config.toml
train_examples = 155796
image_size = 32
norm_position = "pre"
fused_qkv = false
drop_path = 0.1
depths = [3, 6, 3]
temperature = 0.3
residual_init = "scaled_by_depth"
optimizer = "soap"
beta1 = 0.9
precondition_frequency = 25
max_precond_dim = 1024
epochs = 11.2
Rows from block 2 of a small self-supervised image encoder, named by matrix and row number. Rows with one number belong to one neuron. Each number is 200 + 40 x the weight over its row's rms, rounded and kept within 0 to 999. All counts start at 0.
After each neuron's rows are labels from the 100 images, of 14848, where the neuron reaches its largest size: "responds to" is what is common among them. Only what is clearly more common there than usual is listed. The data: photos of plants, animals and fungi (iNaturalist). In brackets: how many of the 100, against the usual share in percent.
# gate: MLP gate (model.blocks.2.mlp.gate.weight, 160x80), inputs 0-79
# fc1: MLP up (model.blocks.2.mlp.fc1.weight, 160x80), inputs 0-79
# fc2: MLP down (model.blocks.2.mlp.fc2.weight, 80x160, transposed), outputs 0-79

gate.88,182,270,200,165,128,194,160,185,206,243,233,249,162,190,174,177,160,149,220,203,180,226,163,201,283,177,183,187,185,262,161,189,249,189,144,247,160,149,209,196,186,227,244,174,267,201,118,159,121,204,220,133,229,188,150,182,226,161,227,233,121,223,167,174,164,245,273,191,261,100,192,197,197,205,263,224,186,156,199,211
fc1.88,247,168,157,218,199,168,205,158,192,172,243,241,330,174,210,251,273,159,212,173,178,207,233,201,223,231,211,227,284,214,158,220,233,146,252,196,229,209,226,181,176,112,165,223,176,124,181,190,149,206,148,184,254,189,233,215,231,226,170,150,168,201,146,174,229,150,172,197,188,211,167,206,222,100,187,307,205,207,194,169
fc2.88,168,237,229,168,196,262,118,137,220,206,197,218,204,191,179,195,183,265,288,232,218,155,223,180,188,185,167,193,116,208,264,227,224,234,177,161,163,189,208,229,192,272,186,169,140,246,199,232,263,251,232,234,203,186,168,217,174,65,213,230,208,218,217,293,223,206,175,279,160,192,221,210,233,261,192,161,217,199,194,252
responds to: class Aves (98 vs 55.1); phylum Chordata (98 vs 60.9); order Passeriformes (61 vs 25)

gate.148,200,208,187,187,135,206,206,239,204,170,237,157,139,234,241,163,181,237,178,156,217,161,254,222,280,160,309,211,246,273,145,168,246,217,214,229,257,140,173,230,243,189,184,162,155,232,169,216,156,160,229,208,272,231,211,202,172,228,201,122,259,218,202,225,221,164,232,134,199,292,195,228,166,133,209,219,202,195,142,206
fc1.148,297,141,200,197,215,183,243,230,157,171,215,143,172,230,264,217,111,176,244,188,203,122,193,179,152,221,195,216,199,289,217,248,229,161,273,124,186,198,188,184,234,178,165,216,298,183,163,252,164,188,258,253,171,204,197,199,189,187,197,118,170,130,210,225,160,174,251,239,184,245,162,200,177,227,170,175,209,205,194,253
fc2.148,226,260,202,233,230,230,166,210,208,220,239,238,153,189,221,232,302,190,163,240,216,263,124,176,234,217,272,260,132,234,202,187,229,156,201,240,170,197,180,218,193,204,99,205,189,247,223,214,171,163,203,290,188,216,235,221,211,192,223,121,129,182,176,217,204,264,170,148,243,120,189,207,190,201,200,153,277,180,150,197
responds to: class Aves (86 vs 55.1)

gate.47,191,119,280,153,243,189,181,212,198,178,171,201,183,232,207,226,151,279,169,265,166,250,156,235,95,171,238,122,238,203,186,170,127,183,231,221,236,158,164,219,185,264,187,184,185,198,212,209,228,215,256,237,169,217,179,186,171,175,167,194,181,163,271,157,233,168,156,174,163,194,218,220,172,286,196,97,165,184,241,193
fc1.47,237,227,218,169,217,195,181,201,223,188,178,178,200,250,155,111,144,231,180,213,141,170,169,277,179,184,194,223,181,230,187,123,164,143,151,132,190,207,251,93,251,215,155,246,152,228,143,208,205,267,225,249,171,213,243,194,215,202,133,172,264,184,239,190,228,174,211,186,144,159,205,214,146,223,244,113,145,229,174,214
fc2.47,197,187,312,217,112,181,180,217,204,164,166,156,180,259,228,172,210,189,209,147,109,165,233,181,226,192,191,119,212,194,113,200,278,186,159,191,203,260,257,158,268,137,173,156,138,203,166,211,176,172,178,134,223,188,218,250,223,162,227,183,195,215,171,200,244,252,288,174,238,207,196,223,222,206,234,212,203,186,190,142
responds to: class Aves (84 vs 55.1)

gate.119,209,160,257,141,220,230,192,269,180,169,247,186,175,100,246,190,216,197,130,222,162,135,227,172,161,185,203,197,247,154,183,160,167,253,168,248,208,147,201,222,218,225,211,176,203,169,165,198,146,233,175,222,184,154,208,181,201,194,282,226,271,166,220,240,94,230,225,225,324,187,232,154,194,172,174,206,246,239,189,229
fc1.119,235,142,260,159,206,254,208,201,207,174,181,225,185,129,248,216,210,200,131,206,182,173,224,185,173,161,222,141,251,108,134,172,223,168,219,246,178,164,204,206,193,201,211,115,213,188,165,172,175,251,157,218,180,165,204,168,218,188,235,246,277,196,164,279,196,256,235,214,339,200,217,183,168,213,171,218,236,272,234,228
fc2.119,201,185,159,192,127,225,234,216,159,192,149,211,203,156,151,254,293,149,220,182,151,223,194,189,219,211,184,297,262,251,236,129,230,190,177,228,225,206,205,230,226,195,178,179,180,194,223,240,146,186,166,171,209,210,274,226,194,322,219,191,270,268,248,159,207,169,182,194,185,160,201,225,138,203,246,151,236,172,152,139
responds to: class Insecta (69 vs 29.2); phylum Arthropoda (69 vs 30.8); order Lepidoptera (43 vs 13.7); family: Nymphalidae (33 vs 4.6)

gate.83,238,185,186,107,199,218,181,175,241,274,152,170,167,177,207,229,132,238,219,233,208,205,187,144,277,234,188,199,233,203,158,159,204,193,171,204,132,189,237,196,202,231,218,171,215,216,118,212,246,165,265,221,217,229,147,166,197,178,129,200,151,180,238,208,192,226,235,116,227,93,195,209,142,276,233,150,195,280,210,219
fc1.83,176,160,189,203,245,211,214,238,207,316,200,189,205,212,228,224,151,230,199,324,166,175,217,277,164,211,149,243,185,170,169,218,210,174,198,254,261,251,200,197,202,189,192,187,291,189,229,154,282,228,166,234,172,195,226,168,227,163,164,159,141,196,248,147,280,192,189,185,223,185,180,142,182,227,194,248,200,296,190,206
fc2.83,213,207,236,269,155,173,216,230,248,263,235,216,179,174,137,214,231,166,164,203,131,176,150,177,223,239,193,240,206,104,207,239,122,186,177,228,184,193,246,172,193,157,240,166,238,188,229,169,159,211,169,136,201,198,209,228,258,58,126,158,171,206,190,220,194,254,172,203,203,229,249,235,263,182,255,188,210,226,259,196
responds to: class Aves (85 vs 55.1)

gate.95,205,233,187,164,214,214,190,248,202,239,175,179,141,199,212,223,201,155,222,273,202,219,160,226,97,115,206,227,267,225,163,178,228,131,130,180,221,211,152,226,168,210,261,146,184,215,214,191,254,257,290,159,182,190,136,176,203,124,191,203,197,224,252,211,192,155,134,156,145,201,162,227,215,272,177,190,156,254,238,211
fc1.95,156,202,201,307,212,233,180,203,187,170,233,190,230,195,151,128,147,264,162,190,261,201,221,252,238,177,137,228,231,215,201,198,157,190,230,170,156,195,243,130,197,185,201,184,237,265,167,164,202,111,192,183,155,213,276,231,195,177,121,240,210,208,196,223,242,205,278,235,254,172,224,215,202,217,315,232,170,158,170,196
fc2.95,290,196,105,190,155,192,142,178,189,182,182,238,194,176,216,211,186,220,246,223,265,178,130,218,207,133,220,184,279,229,218,119,165,164,218,175,194,166,136,239,282,239,185,227,220,179,177,207,220,217,248,208,171,145,145,215,165,149,196,254,184,200,186,200,163,150,170,180,205,196,246,244,194,175,132,317,219,224,179,234
responds to: phylum Arthropoda (65 vs 30.8); class Insecta (60 vs 29.2)

gate.136,198,202,195,234,220,224,188,240,122,214,229,188,194,219,173,158,223,188,184,118,244,225,293,214,189,159,274,270,215,233,227,257,159,200,200,184,193,233,116,257,168,198,196,218,244,234,223,198,213,191,168,249,184,153,207,197,217,233,190,238,169,98,173,175,165,162,242,216,164,140,105,142,254,259,178,195,157,126,177,214
fc1.136,176,263,245,309,146,256,205,222,181,224,163,177,228,231,228,260,292,183,224,203,244,222,241,246,221,116,240,241,229,175,139,175,169,268,166,281,180,229,165,189,173,201,209,224,201,196,211,219,269,138,194,178,200,175,242,241,238,232,181,134,181,221,194,197,171,184,258,130,190,152,202,195,232,194,207,226,216,149,121,187
fc2.136,237,168,228,182,216,270,137,153,194,187,227,135,183,137,234,284,220,198,200,192,225,259,189,223,303,255,176,168,204,163,122,201,135,187,198,153,194,187,226,158,226,219,176,196,191,230,204,207,147,183,229,241,191,209,156,148,240,347,204,195,134,209,229,238,186,166,256,200,229,214,195,166,209,181,250,191,178,155,146,206
responds to: order Passeriformes (55 vs 25)

gate.159,214,205,237,179,210,223,239,175,228,221,177,125,194,208,161,188,236,150,263,245,173,168,110,230,244,163,129,201,211,240,174,180,202,253,282,164,240,217,167,126,262,228,160,194,215,205,171,188,259,242,109,238,157,180,254,194,142,198,214,273,209,258,213,200,216,188,253,210,143,259,231,219,253,139,197,199,202,159,228,149
fc1.159,258,168,145,224,246,202,202,123,198,150,211,235,161,177,158,241,187,171,255,191,174,166,149,173,203,157,222,96,128,209,185,224,194,191,251,122,209,191,242,204,236,160,201,187,250,154,158,221,131,166,181,229,242,201,166,170,201,202,178,236,155,197,130,228,253,235,262,290,177,278,178,214,144,160,201,219,179,171,165,154
fc2.159,263,201,169,245,271,159,228,173,165,195,225,287,195,172,211,187,151,167,185,175,261,171,294,165,183,154,215,212,243,202,175,155,162,195,164,237,210,265,205,231,176,149,278,166,205,169,218,155,185,149,190,158,178,230,161,183,200,152,185,168,106,98,198,195,287,237,203,236,174,207,178,256,165,189,165,258,229,204,222,190
responds to: phylum Arthropoda (61 vs 30.8); class Insecta (59 vs 29.2)

gate.8,189,313,117,210,140,275,170,153,186,171,194,128,283,172,214,160,240,156,233,136,223,219,204,189,172,145,240,143,225,153,140,198,173,257,214,151,193,228,166,237,166,179,177,216,210,206,178,185,198,219,198,211,213,215,199,208,186,205,231,209,253,202,195,255,245,128,260,164,232,180,218,201,173,171,205,216,103,146,248,261
fc1.8,212,240,171,198,189,183,211,174,200,153,172,197,241,231,226,253,127,251,194,228,192,118,168,235,199,154,140,248,192,185,259,174,199,189,190,181,173,184,279,161,221,198,245,186,221,199,158,185,151,208,96,282,208,162,220,208,179,258,235,157,142,320,168,206,161,203,123,264,185,221,250,225,218,155,150,215,201,204,189,153
fc2.8,227,181,158,229,211,191,75,172,214,173,152,193,217,100,209,186,259,268,238,185,207,240,194,210,213,211,228,203,235,166,269,166,195,197,247,255,247,195,209,147,182,168,248,125,197,180,244,251,158,288,221,216,227,170,149,188,264,248,120,136,193,161,207,167,223,228,257,189,225,201,210,244,202,160,250,165,188,206,199,167
responds to: order Passeriformes (56 vs 25)

gate.25,253,208,244,225,168,213,252,231,253,123,234,107,149,236,229,235,129,187,189,214,262,178,300,164,215,173,130,184,272,234,173,194,208,193,150,222,199,245,147,227,133,252,153,183,230,161,135,212,185,195,229,177,210,220,189,250,219,227,202,149,203,194,172,236,146,195,197,141,230,209,161,217,212,164,168,212,239,176,137,126
fc1.25,287,188,211,238,132,152,141,169,163,211,216,166,250,136,257,226,134,231,208,208,192,219,212,132,198,189,183,187,261,247,179,280,227,201,224,134,236,223,221,239,221,236,230,204,248,207,252,188,230,190,262,174,185,191,207,214,187,225,218,114,193,150,265,227,102,91,261,226,177,230,213,195,232,197,169,185,186,185,179,191
fc2.25,153,158,263,205,131,187,205,220,225,211,191,187,253,183,146,157,158,182,225,227,244,173,322,294,231,143,185,150,207,160,189,193,253,216,214,226,230,222,204,140,210,236,237,247,184,229,171,198,184,179,159,191,205,195,267,174,182,206,166,235,244,147,206,139,240,220,155,244,167,285,255,195,243,245,265,205,137,163,160,192
responds to: class Aves (85 vs 55.1)

gate.53,206,142,158,260,223,209,219,111,226,224,207,211,246,217,206,180,237,131,176,192,264,208,259,189,219,176,223,246,241,176,135,149,173,150,261,183,252,214,195,191,234,191,147,164,137,177,159,162,201,141,109,179,217,173,204,233,221,208,228,185,243,254,181,165,210,123,189,247,230,240,244,224,221,144,173,231,255,207,207,92
fc1.53,205,242,188,200,171,180,200,254,150,257,190,236,192,138,203,248,152,230,210,159,208,201,113,169,208,225,232,157,167,202,252,297,181,193,145,228,212,183,187,216,205,119,250,227,254,280,254,193,212,231,289,196,172,206,247,193,209,188,184,219,235,143,217,245,255,256,201,216,161,187,211,128,254,210,124,160,224,206,148,262
fc2.53,304,187,215,246,106,207,203,195,174,156,180,203,262,220,231,235,234,220,211,169,206,202,159,92,203,224,222,218,144,243,260,236,168,195,210,163,227,227,246,235,185,159,218,197,343,192,217,149,145,160,235,218,241,209,212,230,199,278,187,226,181,204,188,232,199,233,195,256,205,202,145,201,111,185,161,224,186,226,195,208
responds to: class Aves (85 vs 55.1)

gate.155,162,128,123,189,249,177,236,139,191,241,187,294,252,174,208,209,213,158,199,213,192,185,189,226,186,209,214,175,183,67,144,174,223,143,212,216,308,189,197,182,198,144,169,212,139,170,190,151,155,138,125,198,226,186,216,263,179,186,182,156,260,204,191,204,227,178,169,208,202,228,188,258,236,183,171,218,267,184,199,153
fc1.155,232,140,176,130,262,218,241,154,224,169,148,266,178,188,252,207,201,194,90,164,195,203,208,211,162,184,223,155,257,167,186,236,272,201,232,187,194,260,210,207,239,171,168,219,243,139,149,176,251,177,107,210,240,208,174,253,143,214,213,220,200,241,209,188,154,180,135,195,241,238,209,293,194,230,195,187,271,149,202,169
fc2.155,155,209,250,147,236,227,206,149,181,217,179,137,178,221,234,253,150,189,236,199,276,217,182,265,203,256,192,185,251,215,148,192,222,171,227,215,213,226,130,178,253,186,146,166,176,146,146,230,299,275,79,179,223,199,225,163,230,269,136,174,187,268,147,183,164,186,174,161,217,220,169,175,216,218,219,169,214,190,197,204
responds to: class Aves (85 vs 55.1)

gate.108,239,265,274,192,182,240,174,237,252,203,223,211,280,240,231,199,149,185,118,155,199,130,219,253,176,237,168,201,220,233,247,86,206,157,202,185,219,282,163,133,215,236,235,195,164,266,209,217,179,201,161,199,173,255,152,195,170,219,169,161,213,214,250,244,211,160,220,109,210,226,169,175,166,246,187,139,185,215,182,192
fc1.108,206,200,246,274,199,210,219,213,209,233,161,207,207,267,158,131,185,178,151,234,198,162,184,185,273,242,127,257,234,240,188,193,287,205,207,189,183,311,237,134,232,161,229,207,204,217,206,218,128,189,150,177,266,218,196,243,197,168,199,185,259,201,254,245,170,184,226,135,218,169,120,157,134,199,204,243,263,184,177,218
fc2.108,222,335,228,189,185,236,199,225,232,157,222,195,219,262,234,231,154,170,191,217,196,179,260,231,171,171,202,171,198,219,196,140,160,186,246,216,167,224,147,178,199,219,149,180,144,243,261,211,296,218,175,258,127,223,198,184,122,158,198,199,221,170,191,214,234,155,150,165,162,190,232,169,269,218,201,129,161,225,139,132
responds to: phylum Arthropoda (60 vs 30.8)

gate.91,163,182,297,156,180,226,202,200,199,207,132,177,190,238,226,265,199,249,208,144,272,243,210,212,213,181,188,219,146,223,278,280,236,216,191,215,171,259,175,206,218,293,144,163,235,186,213,138,249,228,167,214,185,149,204,241,215,170,146,191,162,212,218,216,169,222,124,179,176,235,121,142,173,221,203,115,154,238,176,211
fc1.91,209,225,190,158,176,244,100,214,238,182,198,146,259,168,159,137,265,214,178,206,159,198,124,206,220,189,208,164,183,181,182,249,202,198,197,171,235,248,206,210,173,204,223,165,174,200,232,168,233,184,229,212,222,177,282,162,160,208,151,228,208,190,210,224,189,339,226,121,227,180,202,147,236,197,261,181,190,300,284,221
fc2.91,202,199,199,257,225,200,278,162,223,165,217,242,163,196,174,214,170,212,215,255,112,178,230,232,138,214,246,247,196,230,160,170,218,197,169,233,210,215,216,171,129,200,263,216,184,201,245,282,157,198,251,143,224,108,169,175,207,148,215,212,191,169,241,136,263,205,228,289,230,157,191,210,179,156,216,283,258,169,189,268
responds to: order Passeriformes (52 vs 25)

gate.14,167,190,111,249,94,182,189,168,143,214,189,196,155,200,206,215,183,243,173,264,254,241,216,262,205,219,277,203,167,215,201,157,156,223,169,191,194,222,213,211,181,198,128,257,271,155,218,186,264,240,219,166,250,222,302,169,265,139,160,234,198,193,112,206,235,249,189,183,216,165,189,194,234,238,180,222,194,240,240,202
fc1.14,224,130,169,242,208,185,167,197,176,139,148,278,203,198,193,222,242,216,178,158,193,195,265,165,237,189,258,220,227,173,151,150,158,159,154,198,171,213,175,272,166,172,209,202,123,245,151,195,201,129,205,189,235,194,198,190,176,197,230,199,266,177,291,121,188,175,238,251,290,188,199,260,205,222,149,242,215,215,225,108
fc2.14,163,223,203,221,130,160,208,233,155,222,177,205,210,174,245,257,200,211,200,227,140,166,174,197,232,135,219,218,178,176,267,191,254,168,228,156,235,200,161,257,142,221,263,252,148,156,229,210,214,187,244,137,243,169,252,109,171,141,187,201,211,210,171,123,237,224,285,252,170,198,154,212,183,181,210,163,155,249,229,292
responds to: class Aves (83 vs 55.1)

gate.1,239,229,148,213,213,181,217,257,207,151,248,229,230,129,186,171,257,198,165,193,152,104,225,219,176,230,219,209,281,244,162,189,225,233,134,220,221,219,188,189,253,147,245,126,165,212,204,255,194,232,250,179,185,158,121,179,211,79,199,248,193,207,232,210,169,202,221,217,147,145,172,191,187,201,167,169,157,127,240,155
fc1.1,185,270,186,190,218,176,215,242,162,222,150,242,292,166,180,169,274,215,157,222,156,177,209,239,217,238,244,221,280,186,121,182,250,242,154,282,253,233,173,191,276,203,181,197,176,217,178,197,196,169,255,152,174,213,121,178,185,184,215,278,159,161,168,182,223,257,167,165,155,139,215,161,193,221,191,155,147,191,202,144
fc2.1,173,187,270,187,224,243,210,115,130,188,153,230,225,179,222,192,158,232,189,220,261,214,197,165,219,137,151,180,164,147,217,304,175,189,280,152,136,217,169,248,164,210,186,198,249,212,176,132,142,175,174,189,169,255,212,259,152,147,259,201,174,229,200,204,188,179,184,234,270,231,145,159,200,166,245,227,202,245,151,243
responds to: class Insecta (65 vs 29.2); phylum Arthropoda (65 vs 30.8); order Lepidoptera (32 vs 13.7)

gate.3,246,191,118,182,239,205,154,104,227,237,196,255,227,172,194,218,192,134,183,203,244,208,140,165,179,181,190,204,211,176,179,178,238,223,171,225,226,144,251,195,201,216,215,214,223,205,184,183,226,209,104,152,218,217,240,156,217,172,229,279,98,213,161,224,283,230,255,179,178,225,197,200,185,158,261,212,109,202,106,222
fc1.3,151,167,225,193,117,273,163,222,220,257,195,211,242,198,238,119,173,176,246,199,228,220,177,129,175,210,186,241,170,201,147,259,270,211,150,203,188,83,237,192,163,206,161,242,236,242,235,279,159,175,193,193,156,221,251,240,202,184,184,193,184,134,202,168,159,208,223,142,223,177,203,138,246,136,218,209,192,247,169,252
fc2.3,229,204,116,184,180,174,195,133,94,225,245,194,254,237,227,279,242,144,235,99,258,179,196,100,171,179,197,170,225,216,242,223,256,155,201,197,185,178,193,199,210,230,128,224,171,190,194,247,144,219,195,234,257,185,191,241,184,257,184,243,123,206,184,216,259,225,213,221,212,180,165,193,174,227,146,204,207,150,246,205
responds to: order Passeriformes (59 vs 25)

gate.98,173,257,201,271,179,167,170,152,141,253,176,245,197,159,181,196,199,168,223,147,183,162,147,259,203,209,218,220,216,231,231,277,187,160,200,135,173,153,237,250,146,201,240,147,186,218,250,267,190,164,149,274,151,195,226,164,261,225,251,207,198,132,224,246,221,264,205,173,193,152,262,129,261,126,185,200,204,221,198,198
fc1.98,262,153,152,195,207,208,257,170,214,126,134,208,186,207,215,294,247,207,145,120,261,227,251,138,195,189,206,197,243,255,210,159,166,168,167,199,193,243,229,209,204,209,205,176,161,141,163,190,247,183,199,276,230,143,126,237,189,218,181,222,209,234,201,173,161,130,162,202,283,215,156,231,202,192,150,232,271,167,210,144
fc2.98,198,159,184,187,209,229,249,199,169,143,239,235,203,197,229,226,149,184,167,202,200,169,200,124,193,219,203,228,277,108,194,250,222,175,147,218,203,247,172,167,246,211,239,197,215,175,125,216,265,200,183,241,135,221,121,253,194,333,181,179,203,151,261,153,200,178,221,156,241,234,202,259,116,186,178,167,203,183,209,164
responds to: class Aves (88 vs 55.1)