Weights of a small self-supervised image encoder.
Model: 5.49M parameters, 32-pixel images, arch pvt, patch size [2, 2], depths [3, 6, 3], widths [80, 160, 320].
Training: soap at rate 0.0025, 6800 steps, batches of 256.
Data: trained on photos of plants, animals and fungi (iNaturalist), 155796 training examples, 11.2 epochs.
Rows from block 7, named by matrix and row number. Rows with one number belong to one neuron. Each number is 200 + 40 x the weight over the matrix's rms, rounded and kept within 0 to 999. All counts start at 0.
# gate: MLP gate (model.blocks.7.mlp.gate.weight, 320x160), inputs 80-159
# fc1: MLP up (model.blocks.7.mlp.fc1.weight, 320x160), inputs 80-159
# fc2: MLP down (model.blocks.7.mlp.fc2.weight, 160x320, transposed), outputs 80-159
gate.107,197,166,195,189,198,229,169,126,174,236,164,221,157,201,152,235,249,192,156,261,187,141,203,210,204,195,207,222,280,186,181,227,146,206,184,205,167,176,247,221,258,283,245,201,222,238,212,183,162,248,193,214,194,167,164,192,201,180,182,161,146,189,206,230,222,205,249,185,197,212,219,241,182,133,195,226,106,168,158,233
gate.108,241,311,237,230,170,212,119,151,223,197,116,240,138,220,199,217,201,253,165,211,160,170,226,196,157,203,272,189,259,135,201,184,223,148,284,160,271,158,237,324,227,162,107,199,166,129,270,220,194,104,249,71,255,159,244,213,219,194,224,151,290,212,293,145,241,186,242,173,128,213,224,193,177,138,157,262,181,242,249,185
gate.109,211,207,253,196,153,180,181,178,276,170,108,222,214,209,146,192,287,175,148,263,200,124,140,222,201,209,158,171,228,182,240,207,113,141,207,223,245,203,165,188,209,222,228,164,156,115,167,178,259,239,193,192,168,220,174,185,193,184,183,152,184,254,171,230,226,228,185,171,187,187,182,214,234,264,212,202,175,171,158,171
gate.110,290,153,193,191,184,264,227,142,256,193,160,230,213,231,193,229,196,231,180,267,137,185,210,147,207,139,230,187,284,228,191,196,182,186,133,179,204,207,238,171,271,202,199,158,228,254,316,187,153,255,208,181,147,154,210,240,220,196,230,203,238,134,237,208,227,202,230,210,152,194,175,161,178,232,202,164,226,222,208,264
gate.111,277,144,213,260,213,140,221,251,175,186,206,281,165,190,199,271,224,201,205,253,265,206,251,182,182,241,176,221,222,207,158,160,199,238,222,214,148,197,166,184,234,157,241,175,266,195,193,152,213,199,158,203,250,202,234,174,239,213,226,198,212,196,138,170,185,253,271,252,132,162,181,128,226,297,260,262,262,247,189,226
gate.112,179,156,209,188,207,199,203,256,198,168,210,196,219,166,242,172,242,184,187,212,178,205,273,215,137,246,217,159,192,248,265,155,177,170,167,170,194,192,117,216,286,131,273,150,207,266,177,217,220,207,217,199,261,209,247,175,190,168,285,183,118,269,186,212,184,151,199,217,174,221,186,171,194,237,181,212,141,210,159,236
fc1.107,193,227,197,185,223,270,142,224,219,188,127,291,166,144,248,229,189,166,212,215,166,146,321,234,227,226,234,167,203,253,185,142,207,225,221,194,233,244,164,250,212,193,196,150,143,207,202,214,108,159,214,165,184,175,195,223,188,147,187,181,183,242,249,173,190,203,205,209,223,224,169,174,254,215,169,246,184,235,206,276
fc1.108,208,190,164,194,201,211,187,244,221,241,196,218,225,188,201,166,224,198,209,121,236,196,125,194,179,234,196,224,215,306,238,233,213,276,221,187,178,184,133,213,233,189,181,210,233,191,199,196,245,178,203,179,183,205,200,176,159,193,186,196,253,269,253,200,165,174,197,206,191,245,199,237,195,184,241,204,224,142,176,225
fc1.109,176,226,175,173,222,210,248,188,289,207,146,242,246,177,229,185,257,152,174,187,222,134,167,309,173,187,260,237,252,234,215,169,203,197,204,201,228,151,170,232,190,267,255,259,164,149,159,201,232,218,148,177,214,255,249,121,264,168,261,178,240,223,217,203,184,203,227,189,168,150,170,102,245,227,272,161,142,159,154,185
fc1.110,267,188,196,167,135,206,187,206,296,180,161,226,190,223,168,213,267,177,148,268,161,161,187,147,202,109,138,159,240,227,234,178,240,225,176,213,246,205,229,145,250,242,172,170,185,194,241,177,194,240,172,219,177,149,220,240,234,240,259,248,198,259,244,220,215,159,212,210,129,165,190,102,119,158,207,230,218,217,185,204
fc1.111,212,201,163,202,203,245,192,221,211,188,217,209,187,215,175,176,195,202,172,168,169,219,185,234,170,248,195,221,277,167,209,174,196,166,196,226,247,196,184,226,234,212,177,227,242,246,197,219,160,147,210,251,255,176,212,234,146,264,204,241,173,245,196,208,212,251,247,205,214,206,216,197,195,202,202,203,206,234,161,186
fc1.112,162,196,191,222,137,224,197,175,145,257,201,219,205,203,155,184,172,132,165,253,210,204,237,251,218,155,140,207,218,183,198,231,132,178,153,158,227,186,191,204,184,199,122,225,185,117,198,168,195,144,226,230,113,204,195,262,177,84,162,209,220,157,184,159,235,230,148,199,189,179,218,237,222,134,273,172,166,182,236,201
fc2.107,166,202,134,261,264,195,182,129,239,166,211,235,217,197,249,114,171,123,164,186,177,235,267,188,70,162,235,248,217,192,222,250,248,100,222,192,171,204,147,168,200,241,167,130,191,229,206,209,151,239,276,223,168,167,193,196,188,200,129,160,245,200,233,178,203,219,211,128,217,226,224,134,191,172,225,233,213,138,210,263
fc2.108,136,231,189,190,147,182,126,129,223,194,161,193,156,165,196,256,253,130,156,232,138,219,234,248,186,166,157,224,231,240,113,150,142,133,261,166,248,202,284,233,129,158,92,121,222,155,167,140,158,301,180,171,236,284,255,147,194,227,218,253,166,167,144,160,221,236,252,166,196,238,229,203,243,208,181,201,137,200,266,176
fc2.109,215,224,200,256,174,233,193,145,227,218,96,204,172,186,169,226,177,195,221,267,147,131,127,221,290,246,220,192,88,174,183,168,289,210,231,178,237,212,159,201,207,256,257,174,148,154,219,203,202,218,186,175,159,250,219,202,207,214,237,188,161,199,173,234,197,206,140,244,191,184,218,236,225,218,223,270,226,216,226,225
fc2.110,218,142,202,265,227,257,192,162,257,263,191,151,209,149,205,253,258,91,255,178,200,197,210,193,320,177,221,124,262,112,189,218,270,222,239,215,183,217,187,212,200,183,207,127,217,201,172,230,201,187,158,175,280,224,189,179,232,184,197,183,223,245,294,185,140,231,192,135,234,246,153,121,232,186,182,169,216,251,161,192
fc2.111,228,189,178,247,150,176,181,223,122,210,182,208,218,165,142,242,246,203,199,172,202,270,174,226,293,226,225,213,172,105,174,264,171,262,224,231,221,212,233,195,230,170,215,155,164,267,198,210,182,191,165,181,152,203,210,161,168,249,228,203,208,287,154,236,208,197,177,220,186,189,196,191,217,185,202,153,185,220,152,210
fc2.112,232,222,190,275,171,213,130,195,186,132,310,195,220,168,291,231,205,216,222,219,224,209,185,221,197,230,184,289,216,263,173,221,149,185,301,193,210,159,189,144,183,234,261,148,190,239,160,173,209,145,232,211,231,295,198,202,224,167,280,170,174,193,159,226,149,220,239,209,201,167,188,230,202,182,192,198,197,167,234,187